config.yaml
model: "image diffusion model"
dataset: "microscope photos of single blood and bone marrow cells"
train_examples: 194171
image_size: 64
horizontal_flip: true
conditioning: "none"
arch: "unet"
objective: "v"
cond_dim: 256
norm: "groupnorm"
hidden_act: "elu"
weight_standardization: false
pixel_unshuffle: 2
widths: [96, 192, 192]
blocks_per_level: 2
scale_shift_norm: false
attention: false
upsampling: "pixel_shuffle"
init: "lecun_normal"
residual_init: "zero_last"
optimizer: "soap"
beta2: 0.95
learning_rate: 0.0045
beta1: 0.95
shampoo_beta: 0.95
eps: 1e-08
precondition_frequency: 10
max_precond_dim: 512
merge_dims: true
one_sided: false
adamw_lr_other_params: 0.0016
max_grad_norm: 5.0
adaptive_grad_clip: 0.1
max_steps: 15300
batch_size: 128
epochs: 10.1
lr_schedule: "step"
warmup_steps: 450
weight_decay: 0.2
adamw_weight_decay_other_params: 0.05
Rows from block 2 of a small image diffusion model, named by matrix and row number. Rows with one number belong to one channel. Each number is 128 + 32 x the weight over its row's rms, rounded and kept within 0 to 255. All counts start at 0.
Before each channel's rows are labels from the 100 images, of 14976 (inputs lightly noised), where the channel reaches its highest value: "responds to" is what is common among them. Only what is clearly more common there than usual is listed. The data: microscope photos of single blood and bone marrow cells. In brackets: how many of the 100, against the usual share in percent.
# convs0: first 3x3 conv (model.enc.1.0.convs.0.weight, 192x192x3x3, each kernel summed), inputs 0-191
# convs1: second 3x3 conv (model.enc.1.0.convs.1.weight, 192x192x3x3, transposed, each kernel summed), outputs 0-191

responds to: smear: peripheral blood (74 vs 16.2); cell type: segmented neutrophil (63 vs 20)
convs0.116 [117 106 102 141 146 147 136  98  95 118 103 189 189 102 108 108  87 152 116 158 134 126 112 143 176 129  92 169 170 111 121 130 101 159 115 128 162 118 123 115 127 142 144  72 172 108 181 128 123 141 186  71 136 116 160 124 137 147 116 126 112 164 137 156 152 214 103 123 109  79 158 123  98 170  94 193  98 115 133 104  68 114 163 109 131 107 124 152 160 147 134 129 102 121 137 128 148 107 164 170  89  65 151 123 136 189  93 152  76  91  54  96 121  70 132 145  97 139  78 142 177 148  98 126 116 142 128 156 119 175 114 129 130  95 122 107 120 144 100 158 144 135 124 117  45  92 156  91 135 120 150 132 163 131 189 139  71  94 161 163  83 138  67  60 121 138 110 175 109 132 106  93 115  96  52 113  95 147 195 170 103 149 191 151  93 130 104 155  40 175 124 167]
convs1.116 [176 161 118 104 144 148 138 119 120 108 143  89  78 140  86 120 178 103 109 100 127 158 148 172  96 139 121  98 109 196  58 197 149 108  98 137 131 118 178 100 102  76 156 144 113 157  86 106 116 103 176 123 107 162  96 127 191 144  51 118  99 136 166  87 112  78  99  78 115 154 123 138 167  71 147  80 159 133 115  98 115  96 124 182 106 128  99  90 146 110 170  91 126 127 174  90 154 178 165  80 115 130 151 115 156  96 114  77 218 115 130 144 126 141 136 152 140 126  55 130  94 143 161 110 185 133  88 102 116  67 170 134 136 188 159  97 155 105 172  76 166  86 135 154 140 132 112 133 157 127 100 133 131 132 118  87 157 136 169 112 106 160 112 153 104 163 138 124 100 123 112 224 157 137 182  72 148  82  85 143 153 154 125 127 131  94 161  98 134 121 177 160]

responds to: cell type: segmented neutrophil (46 vs 20); smear: peripheral blood (42 vs 16.2)
convs0.69 [125 144 138 121 103 137 114 122 211 142 130 124 121  82  92 133 139  85  36 150 111 145 142 144 136 126 112 126 124 103 133 128 139  96 107 139  59 128 146 163  98 146 163 107 159 144 141 129 121 149 167 179 186 183 144 144 129 141 136 172 144 134 113 120 163  71 106 165  91 181 122 127 134 155 115  46 148  63 112  89 166 131 164 112 133 109 145  99  84 104 132 104 159  73 150 152 152  95 121 138 116 132 123 113  99 126 141 184 138 161 176 122  80 141 126 111 149 137 107 131  78  76 112  96 151 102 195 105 111 104 138 129  77 109 114 125 157  89 140 120 111 105  82  85 216 100  83 119 128 140  62  73 185 185 139 149 164  91 123 149 179 122 185 167 133  46  68  84 153 113 123 116  72 139 104  96 115  63 118  82 162  97 173 130 153  77 127 151 112 119 155 105]
convs1.69 [ 92 149 180  88 158 109 108  99 152 136 103 217 135 127 158 162  72 132 181 113 142 146 136 131 181  89 109 141 117 129  41 157 126 127 185 132 202 147 179 149 173 107 115 180 134 109 169 181 132 127  80  73 122 129 114 142 102  73 134 153 102 176 112 121 131 150 148 111  95 128 105  98 142 129  90 164 102 133 141 133 134 149  86 142  61 120 101 185 135 145  98 131 109 157 172 106 158 127 152 126 158 111 165 156 109 174 166 141 162 129  38 112 226 134 127 137 182  90 189 134 127 182 133 153  95 149 110 158 118 161 136 125 122 161 132 155 140 165 103 207 154 170 180 147 121 148  94 127 221 141 146 140 114  56 166 160 118 142 103 144 154 133 113 112 181 125 121 100 116 107 127 143 156 116  85  91 132 144 122 153 109 129  86 127 124 158 117 158 151  81 118 129]

responds to: cell type: artefact (29 vs 9.8)
convs0.24 [133 165 137 128  91 110 124 100 152  99 111  97  94  99  62 118 101 105 135 148 137 139  92 177 114 114 129  97 122 150  83 137 131 118 148 167 119 119 120 134  71 182  95 161 136 100 131 140 134 174 110 114 155 133  78  86  93 121 115  90 176 137 127 114 163 107  89 144 108 125  80  95  65 126  86 116 104 125 153 184  97 138 160 149  84 115 135  89 165 158 109 160 149 136  95 127 156 131 102 160 101 108 114  93 127  75 201 107 125 133 127 129 119  79 175 114 125 130 177 118 157 120 124 115 157 179 103 105 157 190  46 131 136 228 146  96 122 139 104  76 118  96 125 107 149 133 115 149 141 101 125 135  93  92 135 120 128 203 188 124 106 163  96 143 100 107 107 120 156 181 112 163 183 158 136 134 163 102 125 112  38 104 101 123 161  22 152  82  50 143  56 119]
convs1.24 [136 118  98  98 143 145  97 106 120 105 154  99 169 174 150  84 150 133 155 150 139 190 172 124 126 129 148 116 135 144 173 112 162 102  81 149 134 131 166 139 123  93 125 202 133 150 108 173 140 140 164 128 164 173 118 103 122 149 140 132  99  97 147 117  93 107 156 124 120 148 164  53 197 116 140  96 189 152 121 124  74 103 164 127 157 174 146 140  74 153 133 141 152 141 118 138 145  98 104 146 118 100  79 143 159 128   9  97 140  85 129 112 142 142 125 183  91 117 129 146  87  93 136 138 177  85 103 197 136 152 159 117 116  95 150 168  95 135 107 160 107 110 181 166  94 102 124 125  81 126 140 139 169 117 161 139 104 151 150 171 194  88 176 135 198 132 185 127 137 102 151  82 150 123 147 103 133 134 189 109 141  89  38 156 105 224 119 186 107 120 157 132]

responds to: cell type: erythroblast (38 vs 14.3)
convs0.45 [140  86 109 102 117 159 121  90  89 114 112 149 137 102 137 146 126 196 125 110 155 114 144 139 155  73  94 128  92  94 145 146 112 169 171 159 141 179  98 150 187 241 116  66 113 144 129 134 123 149 140 162 137 172 120 148 131 212 133 115 160  68 119 137 118  53 161 133  89 146 103 110 168 141  77 224 156 149 161 133 215 134 182 143  90 138 122 150 151 146  76 119 184  81  60 149 115 149 196 127  71  79 129 129 125  86 171  49 138  75 108 144 128 113 107 122  71 151 127 127 136 167 121 127  62 157 145 140  92 111 170 194 132 183 109 113 135  73  95 107 144 120 101 124 120  88  80 107 178 126 125 122 144 126  99 167 106 132 133 139 112 129 114  91  97 107 104 110 117 136 114 136 159 128 136 104 124 140 127 120 124 135 156 122 114 153 119 150 115 160 134  89]
convs1.45 [ 96 111 140 141 152 165 161 124 152 116 106  69 144  74 151 111 106 125 100 133 107 133  86  98 138 177 136 119 114 148 100 150  62  88 152 103  84 102 125 128 111  92 111 122 147 126 178 144 128 119 159 126  99  92 122 100 112  90 179 120 114 224 158 130 113 171  38 158 130 130 139 150 100 129 176 124 103 122 198 175   0 130 123 128 106  82 168  94 155 187 170 159 124  99 145 171  86 118  64 134 196 156  86 122 108 111  52 130 126 159 112 102 143 104 131 101 166 146 134 112  89 114 134 140 127 203 149 142 123 182 130 115 141  58 135 147 185 129 145 148  88 128 177 147 136 117 149 113  90 120 157 163 121 165 126 115 101  99 102  81 107 105 147 100 111 107 142 163 160 163 156 129 119 120 133 170 128 151 121 110 129 131 154 153 146 197 142 138  95  89 135 106]

responds to: cell type: erythroblast (32 vs 14.3)
convs0.21 [139 152 171 155 119  98 120 134 109 143 142 118 148  88 109  98 169 166 141 150 120 133  95 140 111 160  29  95 108 169 150 123 121 153  69   0  91 108 109  88 105 118 151 135  71 127 126 146 115  97 138  80 119 114 117 104  26 210 136 166 133  31 144 129 160 162 128 129 143 122 126 122  37 153 143 166 130 153 116 118 109 117  91 122 135 103 128 106 111 131 140  90 134 106 149 160  27 178 198   8 139 113  90 117 137 157 155 139 135 183 181 122 110 115 154 145 106 153 111 132 129 150 146 129 131  78 154 112 145 111 124 194 137 131 177 150  94 141 130 199 148 111 134 115 126 133 142 124 136 114 101 161 147 124 109 121  81 112 149 151 152 110 154 160 141 140 143 141 113 111 126 149 122 117 118 144 111 120 137 112 152 100 108 134 138 133 165 123 160 157 144  96]
convs1.21 [111 118  93 148 118 149 101 103 108 135 104 136  64 130 169 126 144 156  78  89 150 104 141 103 132 129  49 106 160 127 125 126  94 121  74 142 185 138 115 144 111 160 141 124 142 161 134 106 158 121 135 133 106 182 112 168 189 139 141 112 110 193 130 101 106 117 168 127  91 160  94 128 142 119 117 126 147 149 129 126 134 123 121  83 138 159 135 152 121  94 119 154 129 145 111 134  26 202 138 239 151 156 145 154 113 132   0 145 127  76  72 114 109 111 125 141 154 135  63 156 106 201 102 159 129 243 150 171 174 165 128 100 133 140 144 144  84 148 135 110  67 139 135 138  86 153 132 107 112 114 170 112 153 144 141 149 136  92 119 134 131 135 109 146 114  78 101 110 139  66  53 126 140 154 103 126 142 126  87 158 110 139 139 144 110 101 104 142 121 120 166 155]

responds to: cell type: artefact (25 vs 9.8)
convs0.121 [167  93  75 149 109  93 189 129 151 110 128 149 131 133 139 102  96  93 143 144 143 120  89 120 134 127 105 161  80 128 185 126 134 100 117 116 139 100 181 135 125 138  92 158 119  92 145 132  86  57 132  77 142 160 141 183 133  96 159 169 132 143 145 157 169 149 126 139 112 147 136 174 122 141 108 128 120 104 119 149 161 148 143 205 110 198 146 176 133 147 149 161  72  96 109 158 129 156 158 133 132 157 168 162 103 173 140 100  81 193 206 137 155 149 145 151 211 140  91 169 158 116 117 192 161 164 128 124  68 109 106  99 169 141 111 135 133 203  53 137  99 154 159 129  78 112 215 129 161 156 142 138 153 126 117 120 153  94 130 176 112 109 121 120 142 186 207 183 175 129 114  84 133 123  82 156 116 111 146 107 196 107 116 127 122 151  78 145 177 119 110 100]
convs1.121 [106 144 146  75 145 192  67 118 160 124 143  78  99 124 127 136 156 201 140 127 154 104 162 197 134 141 129  88 171 113   3 128 132 162 100 133 140 123 129 142 113 132 160 109 150 196 107 128 143 157 111 102 109 121 142 134  70 212  95 119 132 115 128 101  83 187 119  78  88 117 131 156 169 158 157 155 116 130 133 105 112 138 128 141 105 115  91 185 120 138 113 133 161 177 135 123 126  93 101 162  96 140  82 129 146  55  92 155 138 120 135 159  50 129 132 161 101 124 105 192 126 105 127  81 135  90 134 127 157 111 103 137 100 109 132 136 140 126  53 159 104 146 116 144  88 141  46 114 121 115  83 107 117 130 147 144 148  86  50  88 110 149  90 114 133  95  41 104  81  88 104 141  80 129 110 149 114 154 147 168  90 138 165  89 108  92 113 115 101  81 135 142]

responds to: cell type: segmented neutrophil (48 vs 20); smear: peripheral blood (40 vs 16.2)
convs0.48 [162 144 106  81 165 199 121  96 137 133 123  80 134 106 133 162  83 141 127 151 137 127 130 106 108 185 155 164 173 140 109 133 168  79 157 158 143 156 129 167 160 176 144 132 146 172 124 158  90 208 168 161 173 120 204 168  73 155 130 122 141 101 149 120 164  99 121 157 157 132 144 114 147 137 105 109 105 108  92 105 161  74  52 164  85 156 128 167  97 135 106 102  53 135 175 197  88 158 122 134 169 106 128 135 115  94 180 122 127 116  73 145 139  87 110 114  62 151 182 153 138 133 152 130 107 165 138 170 156 161 199 172 121 121 184 200 143 145 117 168 137  90 137  82  94 157  67 152  69 123  90 138 169 158 160  93 101  99 102 148 142 115 159 121  67 159 167 118 116 143  96  94 112 110 113 128 116 145 154  98 137 114 183 134 132  95 169 127  94 123 105 144]
convs1.48 [ 96 159 123 103  74  48 140 151 124 202 149 162 116 116  92 104 159 111 122 130  89 136  90 144 181 115 146 157  89 155  90  91 123 164 100 186  56  65 137 142 113  96 151 146 111  86 202 122 167  94  84 144 134 152 126 128 182  92  98 141 135 141 138 109 172 159  95  68 139 123 115 126 116 107 124 110 151 147 121 161  97 178  82  64 209 141 130  73 142  92 108 125 154 125 111 124 178 124  85  97 118  69 103 154  82 130 148 113 125  66 148 124 117 128 172  94 122 157 109  88 101 133  96  97 136  98 126  95 145 129 138  77 174 146  79 136 130 149  75 132 129 160 108 167  97 107 165 109 131  80 112 107 137  86 114 128 170  61  81 129 109 111 191 139 170  57 100 132 133 136 157 170 127 151 127 108 111 151 156  64 125 154 152 121 163 134 152 118 164 210 118 117]

responds to: cell type: segmented neutrophil (55 vs 20); smear: peripheral blood (44 vs 16.2); cell type: artefact (25 vs 9.8)
convs0.32 [ 98 114 130  31 106 125  55 102 160 130 120 107 180  70 100 157 139 144 191 109  89 164 122  63 147 122 147 124 116 121  71 126 124 152 134 128 136  83  90 125 142 164 112 126 130 119  94 146  95 126  85 101 134 162  94 164 121 144  90 154 123 138 143 139 140  19  87 161 128 103  94 114 131 142 151 163  90 121 153 156 111 147 146 125 134 114 137  33 202 149 120 113 137 133 156 185 153 157 111 123 122 139 125 139 132 174 131 107  84 146 108 129 187 132 112 119 154  98 179 108 121 115 126 110 139 180 149 114 119 188  70 102 163 173  93  52 199 105 134 127  82 126 143 136 168 142 168 139 228 122 143 135 198 106 156 136  98 153 127 146 156 168 132 137 150 145 139 128 100 135 114 162 176 150 149 139 135 139 149 119 136 161 193 144 180  52 163  96 112 123 126 148]
convs1.32 [189  99 147 186 117 128  56 154 171 141 126 151 136 201 124 180 143 160 148 111 149 124 162 138  54 101 123  73 138 123 105 116  97 125  79 143 124 102  96 134 116 122 116 131 167 127 112 133 124 122 143 155 153 111 146 144 152 139 139 190 134 157 133 144 203 211 182  75 123 168 169 152 117 115 105 134 152 183 182 119 169 116 153 177 153 162 145 120 108 119 184 166 161 163 164 127 243 162 189 192 145 101 119 171 139 170 106 113 135 121 154 148  73 136 155 148 145 164  85 129  94 144 121 140 172 138 222 160 132 116 117 177 136 135  78 115 141 143 179 106 154  94  92 145 149 138 153 119 117 104 120 130  70  97 104 113 221 161 107 117 117 121 148 131 108 152 119 114 134 159 127  88 118 111 115 131 162 150 154 138 153 116 139 145 161 139 135 150 207 141 119 144]

responds to: cell type: segmented neutrophil (40 vs 20)
convs0.117 [148 153 137 163 135  89 174 142  83 112 115 150 119  75 140 104 136  94 132 106  91 100 130 155  84 102 207 120  47  75 127  95  78 150 169 139 172 101 168 119 131 139 115 147 102 111  74 121 116 168  74 144 157 112 160 141 154 138 154 136 120 103 140 119 151 223 138 107  90 128 119 137 213 108 141 162 183 146 139 130 135 139 130 142 105 133 149 144 117  87 121 141 129 162  93 128 154 193 138  76 152  96 138 114  79 120 129  58 124 102 155  58 100  74  94 145 132  98 202 124 111 109  88 122 136 186 145 126  54 168 123  62  63  99  78 112 187 118  43 140 159 162  87 123 140 158 145 152 138 125 108 138  58 104 107 118 124 113 123 139  97 111 146 145 120 157 102 152 153 133 125 110 173 108 169  85 145 125 152 128 145 111 111 163 121 104  75  68 156 125 138 147]
convs1.117 [ 97  77 105 116 146 191 123  89 138 120 102 108  93 154 138 165 140 119  92 156 133  88 164 126 124 123 105 210 123 138 143 154 136 105  96 102  39 152  97  96 133 142 165 118 134 146 144 119 143 187 140  58 142 160 134 138  95 117 142 103 156  68 158 136 143  55 166 158  99 117 102 131  96  91 137  73 153 102 170 200 100 149 187 157 113 106 172  92 203 146 111 140 166  92 144  97 107  98 121 115 136 118 180 123 151 150 141 104 102  97 119 191 110 141 116 115 110 110 109 119 160 200 162 151 166 137 171 144  98 139 195 125 141 142 146 154 135  99 152 140 102  87 135 150 142 124  94 122  94 116 165 143 196 184 102 112 179 110  83  94 117 143 121 173  99  87  96 119 107 126 134 137 141 171  73 152  94  82 108 129 182 123 164 159 124 166 140 230 157 113  88  95]

responds to: cell type: artefact (26 vs 9.8); cell type: blast (25 vs 6.1)
convs0.158 [ 86 101 132  86 146 159 127 112  53 150 144 156 162 158 121 169 138  83 120 119 142 134 125  82 109 106 145  92 114 117 127 138 122  75 172 106 125  81 109 109 129  67 103 126 119  98 108  80 151  59 158 140 122 133 166 155 133 124 156  94 157 124 137 170 138 166 126 133 134 106 143 145 158 123 138 119 153  99 127 112 132 120 148  89 147  63 120 159 133 174 119 165 163 110 118 119  99 161 124 112 120 124 156 149 131 118 213 113 130 154 112 120  99 108 124 116 182 164 176 127 132 144 113 118 125 151   0  83 105  38 113 106 141 155 106 179 148  79 179 104 152 129  99 104 136 120 124 101 100 127 109  94  76 188 145 131  98  49 111 122 142 126 133 129 130 121 133  98 130 140   0 120 100  85  74 121 125 136 141 145 134 126 144  97 114  89  83 123 104 120 120 129]
convs1.158 [126 125 128 165 122 142 167 128 111 115 115  51 124 119 134 113 132 136 144 151 118 124 139 144 168 129 132 240 152 145 183 135 158 167 110 134  81 179 157 132 140 106 102 136 131 115 135  93 150 255  55 167  83 154 121 132 140 120 157 120 105 115  92  84 127  29  81 150 164 104 149 123 105 110 112 122 139  95 159 152 108 116 146 108 160 120 127 120 140 168 130 158 115 145  89  93  91 129 127 134 157 141 143 144 121 133 101 120 104 114 108 121 123 109 131 136 106  65 118 105 151 132  97 143 151 101 120 131 125 175 122 149 138  35 126 104 143  43  95  79 121 128 122 152 112 105 148 139 161 160 121 150 130  98 161  92 202 170 177 148  85 123 110 148 123 126 166 184 128 180 217  96  85 155 119  79 144 108 134 140 115 137  40 127 116 157 127 151 159 121 186 121]

responds to: smear: peripheral blood (79 vs 16.2); cell type: segmented neutrophil (50 vs 20)
convs0.114 [ 98 159 124 154 126 152 107 157  99 160 150  94 120 101 156  99 114 181 183 128 128 198 181 205 139 124 119 178 172 143 107  93 127 109 132  98 119 138 164 157  85 144 108 161 181 134 126 152 180 128 223 174  71 134 110 114 101 104  71  93  94 135  94 122 102 134 138 121 132 122 115 111 102 135 119 164  67  95 101 168 105 153 197 117  62 126  94  97 194 130 126 154 109 122 123  46 122 104  94 147 173  98 115 148 144 111 148 113 123 105 110 104 147  87 140 121 165 139 128 197 140 121  92 153 107 161 163 151 141  93 189 158 155 154 162  97 102 162 135 108 147 137 132  89 119 142 146 130 122 109 199 155 127 126 169 118 147  79 115  82  45 158  93 103 111 188 140 189 113 181  72 160  78  96 134 131 123 104 122 193 165 130 120 148  99 163 101 148 139 106 138 116]
convs1.114 [193 164 121 153 135 163 145 127 157 128 141 150  90 139 110 146 142 167 103  96  90 145 127 138 117 120 118 159  87 125 110 126  63 128  96 189 119  83 140  79 165 146 195 156 113  99 105 115 138  90 128 126 150 183  93 134 132 103 125 100 160 124 157 144 134  89 131  98 112 160 175 162  92 153 113 116 172 197 142 124 135  69 111 122 125  51  98 118  81 146 129 124 110 140 174 116  52 127 137 160 109 165 167  92 173 172 147  93 133 101 108 129  32 147 134  59 109 134  87 147  59 178 124  80 149 143 100 104  56 156  72 133 157 137 167 203 145  91 119 121 132 101 133 190 106 152 183 108 158  89 117 123 149 109 128 142  93  63 139 151 118 110 102 125 140 141 110 116 112 119 163 172 140 124 132 103 142 109 108  93  80 102 102 141 115 115 134 143  38 208 119 144]

responds to: cell type: erythroblast (45 vs 14.3)
convs0.87 [142 176  65 176 147 155 130 117  70 165 122 113 163 136 146 206 164 130 116  82 138 126 122 146 132 148  86 180 149 103 163 162 118 108 122 153  94 101 122 140 118 254 103 127 114 132 166 142 102  72 147 124 154 144 173 128 119 147 119 139 100 109 141 128 172 112 138  96 132 135 120 101 112 144  90  93 110 106 132  75 131 124 115 109 209  91 123 202  71 151  98 142 102  74 140  95 128  75 172 148 106 120 122  63 131 155 116 191 155 149 103 169 153  96 165 157 147 127  95 151 128 188 153 143 108  83  95 119 153  27 119 157 128  96 129 229 106 132 154 123 148 129 150 184 179  91 153 131 136 155 140 132 136 129 182 108 104 140 131 111  78 119 128 209 153  99 112 127 180 126 115 150 149 132 100 146 147 115 114 186 130 152 123 104  90 151 138 173 131 130 106 145]
convs1.87 [108  77 119 190 123  86  68  91  57  96 148  48  93  83 109 135  71 121 124 144 118 114 166 129 156 132  93  53 150 137 144 183 145 104 174 145 128 176 113 139 168  80 144 149 166 162 109 146 120 186 141 105 150 113 113 114 135 116 152 168 116  74 108 131 131 172 179 108  86 138 142 122 127 105 123 182  73 135 140 139  81 161 116 162  76 142  90 128  99 111 119 161  56 190  71 101 161  96  60 139 132 108 165 164 134 108 131 132 138 148 133 117 117 129 137 102 153 143 102 140 159 151 134  98 149 166 122 152 139 121 123 136 125 155 100  72 125 231 109 156 142 159 136  67 135 112  80 141 163  86  68  96 137  83 120 104 101 115 142 121 135 106 148 159  87 104 115  81 131 172 178  88 145 189 167 136 149 129 179 101 112 108 192 142 168  75 151 135 132 149 135 116]

responds to: cell type: artefact (32 vs 9.8)
convs0.144 [139 104 146 116 103  76  72 174 167  98  78  69 117 177 100  92 123 119 112 129  99 121 126 183 102 106 130 141 189 152  89 119 134 114  84 142  67 130 112 125 159 186 102 133 157 113 136  76 117 107 140 150 123 148 130 128  73 170 152 130 162 147 172 133 128 110 125 130  80 152 122 151 113 128 106 125 156 137 125 104  83 101 165  51 101 124 112 170  91 148 121 148 109  99 102 138 171 102 136 126 163 147  98 156 171  98 170  96 164 154 115 133 123 115 111 139 150 137 157 189 163 165 144 141 161 135 101 120 132 175 139 102 120   0 170  96 171  65 113 113 148 121 105 142 216 157  68 104 107 110 100  97  92 177 103 144 121 156 157 107 140 141 162 116 109 104 115 141 152 110 118  75 115 173 173 121 104  51 119 120  94 129  97 118 133  50 175 204 120 118 150 124]
convs1.144 [141 168 121  94 100 170 109  98  92 111 145 127 113 193 108 133 139 121 152 125 122 174  78  78 114 120 167 143 140 111 148 160 177 117 197  86 177 177 135 142 130  86 152 185  84 155 166 153 117 192 115 102 125 108  86  89 126  77 100 142 127  84  92 124 127 114 142 185 131 131 117 105  77 140 171 105  96  90  92 128 114 139  68 135 129  92  81 105 128 160 114  98 142 140 192  42 112 145  76 133 116  96 130  84  65 112 134 174 116 119 141 121 116 121 123 120 171  80  53 129 110  86 121 144  53 119 132 122 146  72 107 164 127 141 132 132  97 177 114 169 181 164 212 124  66  99 169 124 111 124 111 133 150  98 145 154 105  57 136 160  94 123  42 138 147 133 163 129  97 123 116 124  92 127  94  85 103 118 146 155 180 113 165 147 131 147  89 129 143 142 139  84]

responds to: cell type: erythroblast (44 vs 14.3)
convs0.152 [156 144 190 155 126 147 142 110 165 103 127 105 199 190 132 117 166 200 131 122 111 122 148  98 159 189  91 110 131 129 203  95 152 131  88 136 138 143 158 160 159 208 153 115 139 111 192 155  59 103  82 140 118 162 106  90 122 117  98 120 159 132 150 164  96  88 113 108 148 106  71 111 103  99 102 113 148 128  97 144 134 100  65 135 158 116 148 204 126 129 163  77 109  80  75 111 100 118 132 108 161 181 133 114  83 145 158 153 182 119 145 148 134 149 122 136 188 159  80 124 117 136 134 151 127 173  85 143 131 100  98 155 128  74 129 119 118  33 176 132 150 153 155 112 183 119 132 150 115  15 150 135 121 141 126  92  70 168 128 132 144 126 120 172 155 132 157 134 127 171 183 135 130 136 126 109 157 126 103  98  47 126 154 118 139 146 108 126 155 174 144 114]
convs1.152 [ 93 130 120 153 132 100  98 178 149 104 113 166 100  91 108 169 117 150 170 159 161 177 119 132 124 124 132 187  97 124 157 166 142 107 207 116 161 143 149 106 116 116 111 155 128 149 133 118 163 146 143 166 178 114 122 141 146 119 149 123 131 127 167 142 129 116 123  58 180 131 207 107  68 140 120 139 144  89 153 110 125 108 160 107  96 136 123  51 108 194 111 154 165 139 166  89 140 142 119 176 166 115  78 120  96 120 161 113  86 151 101 132 161 103 141  99  66 108 168  85 178 100 107 110 158  55 125 141 111 178  58  74 178 176 125  98 169 169 146 100  75 124  82 158 117 168 151 109 120 173 136 109 124  68 113 124 144  85 122 117  96  90 154 118  76 168 173 120 122 111  73  90 126 130 120 141 102 127 129 156 208  79  79 187 107 143 136 127 140 118 197 172]

responds to: cell type: segmented neutrophil (42 vs 20); smear: peripheral blood (37 vs 16.2)
convs0.103 [116  97 119 179 125  98 146 145 156 101 126  95 125  99 105 116 111 124 117 131 118  81 139 177 146 158 145  84 108 132 141 175 120 151 148 131 137 110  96 137 111 231 138 120 120 117 126 191 111 150 149 117 138 200 121 176 128 137 125 153 113 147 109 166 158  72 191 129  97 163 110 121 125 110 115  98  95  87  88 179 127 119 133 121 127 136 151 108 153 202 127 109 119 182 128 168 148 127 134 148 110 164 125 120 134 142 127 174 131 150 156 128 117 157 123 111  87 139 139 152  99  53 134 109 123 107 255 107 109 109 255 177 135  49 137  70 124 197  96 151  94 132 103 110 154 120 155 142 143  93 162 107 186 107 116 115 155 162 121 133 152 138  95 131 117 143 122 138 136  94 134 128  99 102 120 215 101  90 127 151 145 107 185 101 123 144 117 119 170 104 162 114]
convs1.103 [ 89 136 118 133 148 105 147 111  94 148 113 141 181 103 136 128 137 118 118 116 107 110 100 125 128 121 146 191 148 110 162 132 142 154 156 116 108 113 117 126 127  88 136 153 117 123 150 138 134 106  23 176 124 149 147  92 132  95 128 123 123 128 156 179 100 198 116 160 183 123 153 206 119 152 115 105 123 110 134 116 133 145 106 130 146 134 125 111 128 155 130 147 142 122  70 127  65 127 129 131 130 181 118 135 179 143 113 134 172 130 175 135 160 141 150 147 139 168 165 171  81 104  64 114  81 114  55 106  95 102  17 123  91 107 108 127 126  84  63 141 113 122 119 100 112 129 128 132 176 118 102 116 122 133 133 123 141 117 172 138 137 126 134 150 140 126 112 142 160 136 135  91 101  75  73   9 112  65  86  71 184  35 177 102  81 189 128 114  89  85 111  63]

responds to: cell type: artefact (37 vs 9.8)
convs0.14 [159 167 133  90 118 141 150 129 119 144 152 121  90 111 145 120 137 103 126 120 146 180 132   6 120 103 101 118 153 128 155 105 132  67 117  78 146  99 148 116 118 107 113  95 133 145  91  90 211  39 183 140 135 105 146 141  80 134 106 126  90  84 111 159 117 160  23 118 144 110 121 135 130 143  93 114 146 103 115  93 147  96  35 156  49  87 147 177 109 105 109 154  97 129 119 115  99 170 106  72 131 124 136 177 116 123 164  77 127 115 185 137 181  97 157 116 154 129 139 160 128 147 126 175 111 168 109 153 176 139 126  89 177 113 133 129 154 103 126 155 154 187 144 169 101 133  90 104 130 143 116 108 199 107  95 154 143  83 136 155 138  88 140  95 119 118 130 151  77 136 177 134 137 141  91 160 134 119 119 159 129 156 139  83 131  85 135 214 161 138 177 108]
convs1.14 [137 118 167 117 142  88  82 102 121 128 152 139 113 127 111 130  90 123 165 130 121 128 109 174 132 138 115 255 108 134 131 139 123 166 108 135  83 126 147 113 123 173 135 133  95 130  75 118 127 255 103  89 119 150  97  76 149 126  96  96 128 199 101 129  92  36  95 153 112 107 100 103 122 151 145 113 110 158 108 156 177 101 158  52 118 143 111 160 128 170 121 146 110 117 158 150 127 151 177 178 161 150 174 122 124 110 139 126 122 159 119 155 134 134 111 122 163 177  79 132 128 158  85  93 151 116 115 147 106 151  88 180 117 142 149  86  65 113 114  53 161  88  97 131 137 154 124 162 156 136  97 102 126 139 167 138 168 165 134 149 114 142 143 144 162 118 107  45 149  79  80 152 109 108 116 114 105 127 103 187 132 135  93 138 152 107 108 132 120 132  72 106]

responds to: cell type: artefact (26 vs 9.8)
convs0.73 [113 143 180 255 126 125 174 137 115 127  84 157 104 112  79 147 117 177  85 124 107 145 149 122 111 137 164  54 144 131  53 144  92 175  99 157 137 119 128  82 118 184 118 145 169 149 151 144 178 147 141 135 127  78 138 175 110 112 119 127 150 137  99 157 108 111 182  88 187 145 134 101 116  66 162 159 150 158 136 141 113  99 138 125 155 131 140 143 110 135 165 170  68 131 113 124 123  94 106 112 161 111 150  87 136 131 180 216 103 157 127 112 160 104 108 169  78 164  77 103 132 152 109 169 149  77  81 148 117  94  88 128 140  85  83 156 143  39 111 143 102 168 101 153 153 148 115 134 181 119 130 138  79 159 139 105 126 168  86 154 105  99 135 139 134 124 107 110 130 112 199 203 148 183 124  91 129  85 122  91 168 100  81 154 135 154 126 146 164 123 119 125]
convs1.73 [162  99 172 129 109  98 111 103  88 142 162 148 135 158 132 129 141  71 136 129 131 191 149 152 105 133 146 133  63 103 126 120 114 114  80 101 145 174 115 158 134 152  98 164 150 147 134 130 144 198  71 114 152 142 149 167 116 141 158 128 103 142 148 118 130 162 108 138 131 125 116 144 165 156 149 132 103 158 107 154 119 115 150 142 150 125 140 120 144 114 112 109 164 153  85 116  93 129 107 197 110  96 183  83 121 127 129  50 152 100  84  97 197  61 155 112 143 132 153 128 155 122 115 105  95 150 146  84 127  29 143 141 111  79 111 128 115 245 155  70  95 117 152  90  95 101 116 110 100 119  87 148 211  88 109 162  87 195 150 103 122  66 142  81 111 143 160 119 171  77  70 143 178 100 153  86 148 105 188 143 127 137 137 186 106  89 148  69 128 139 138 103]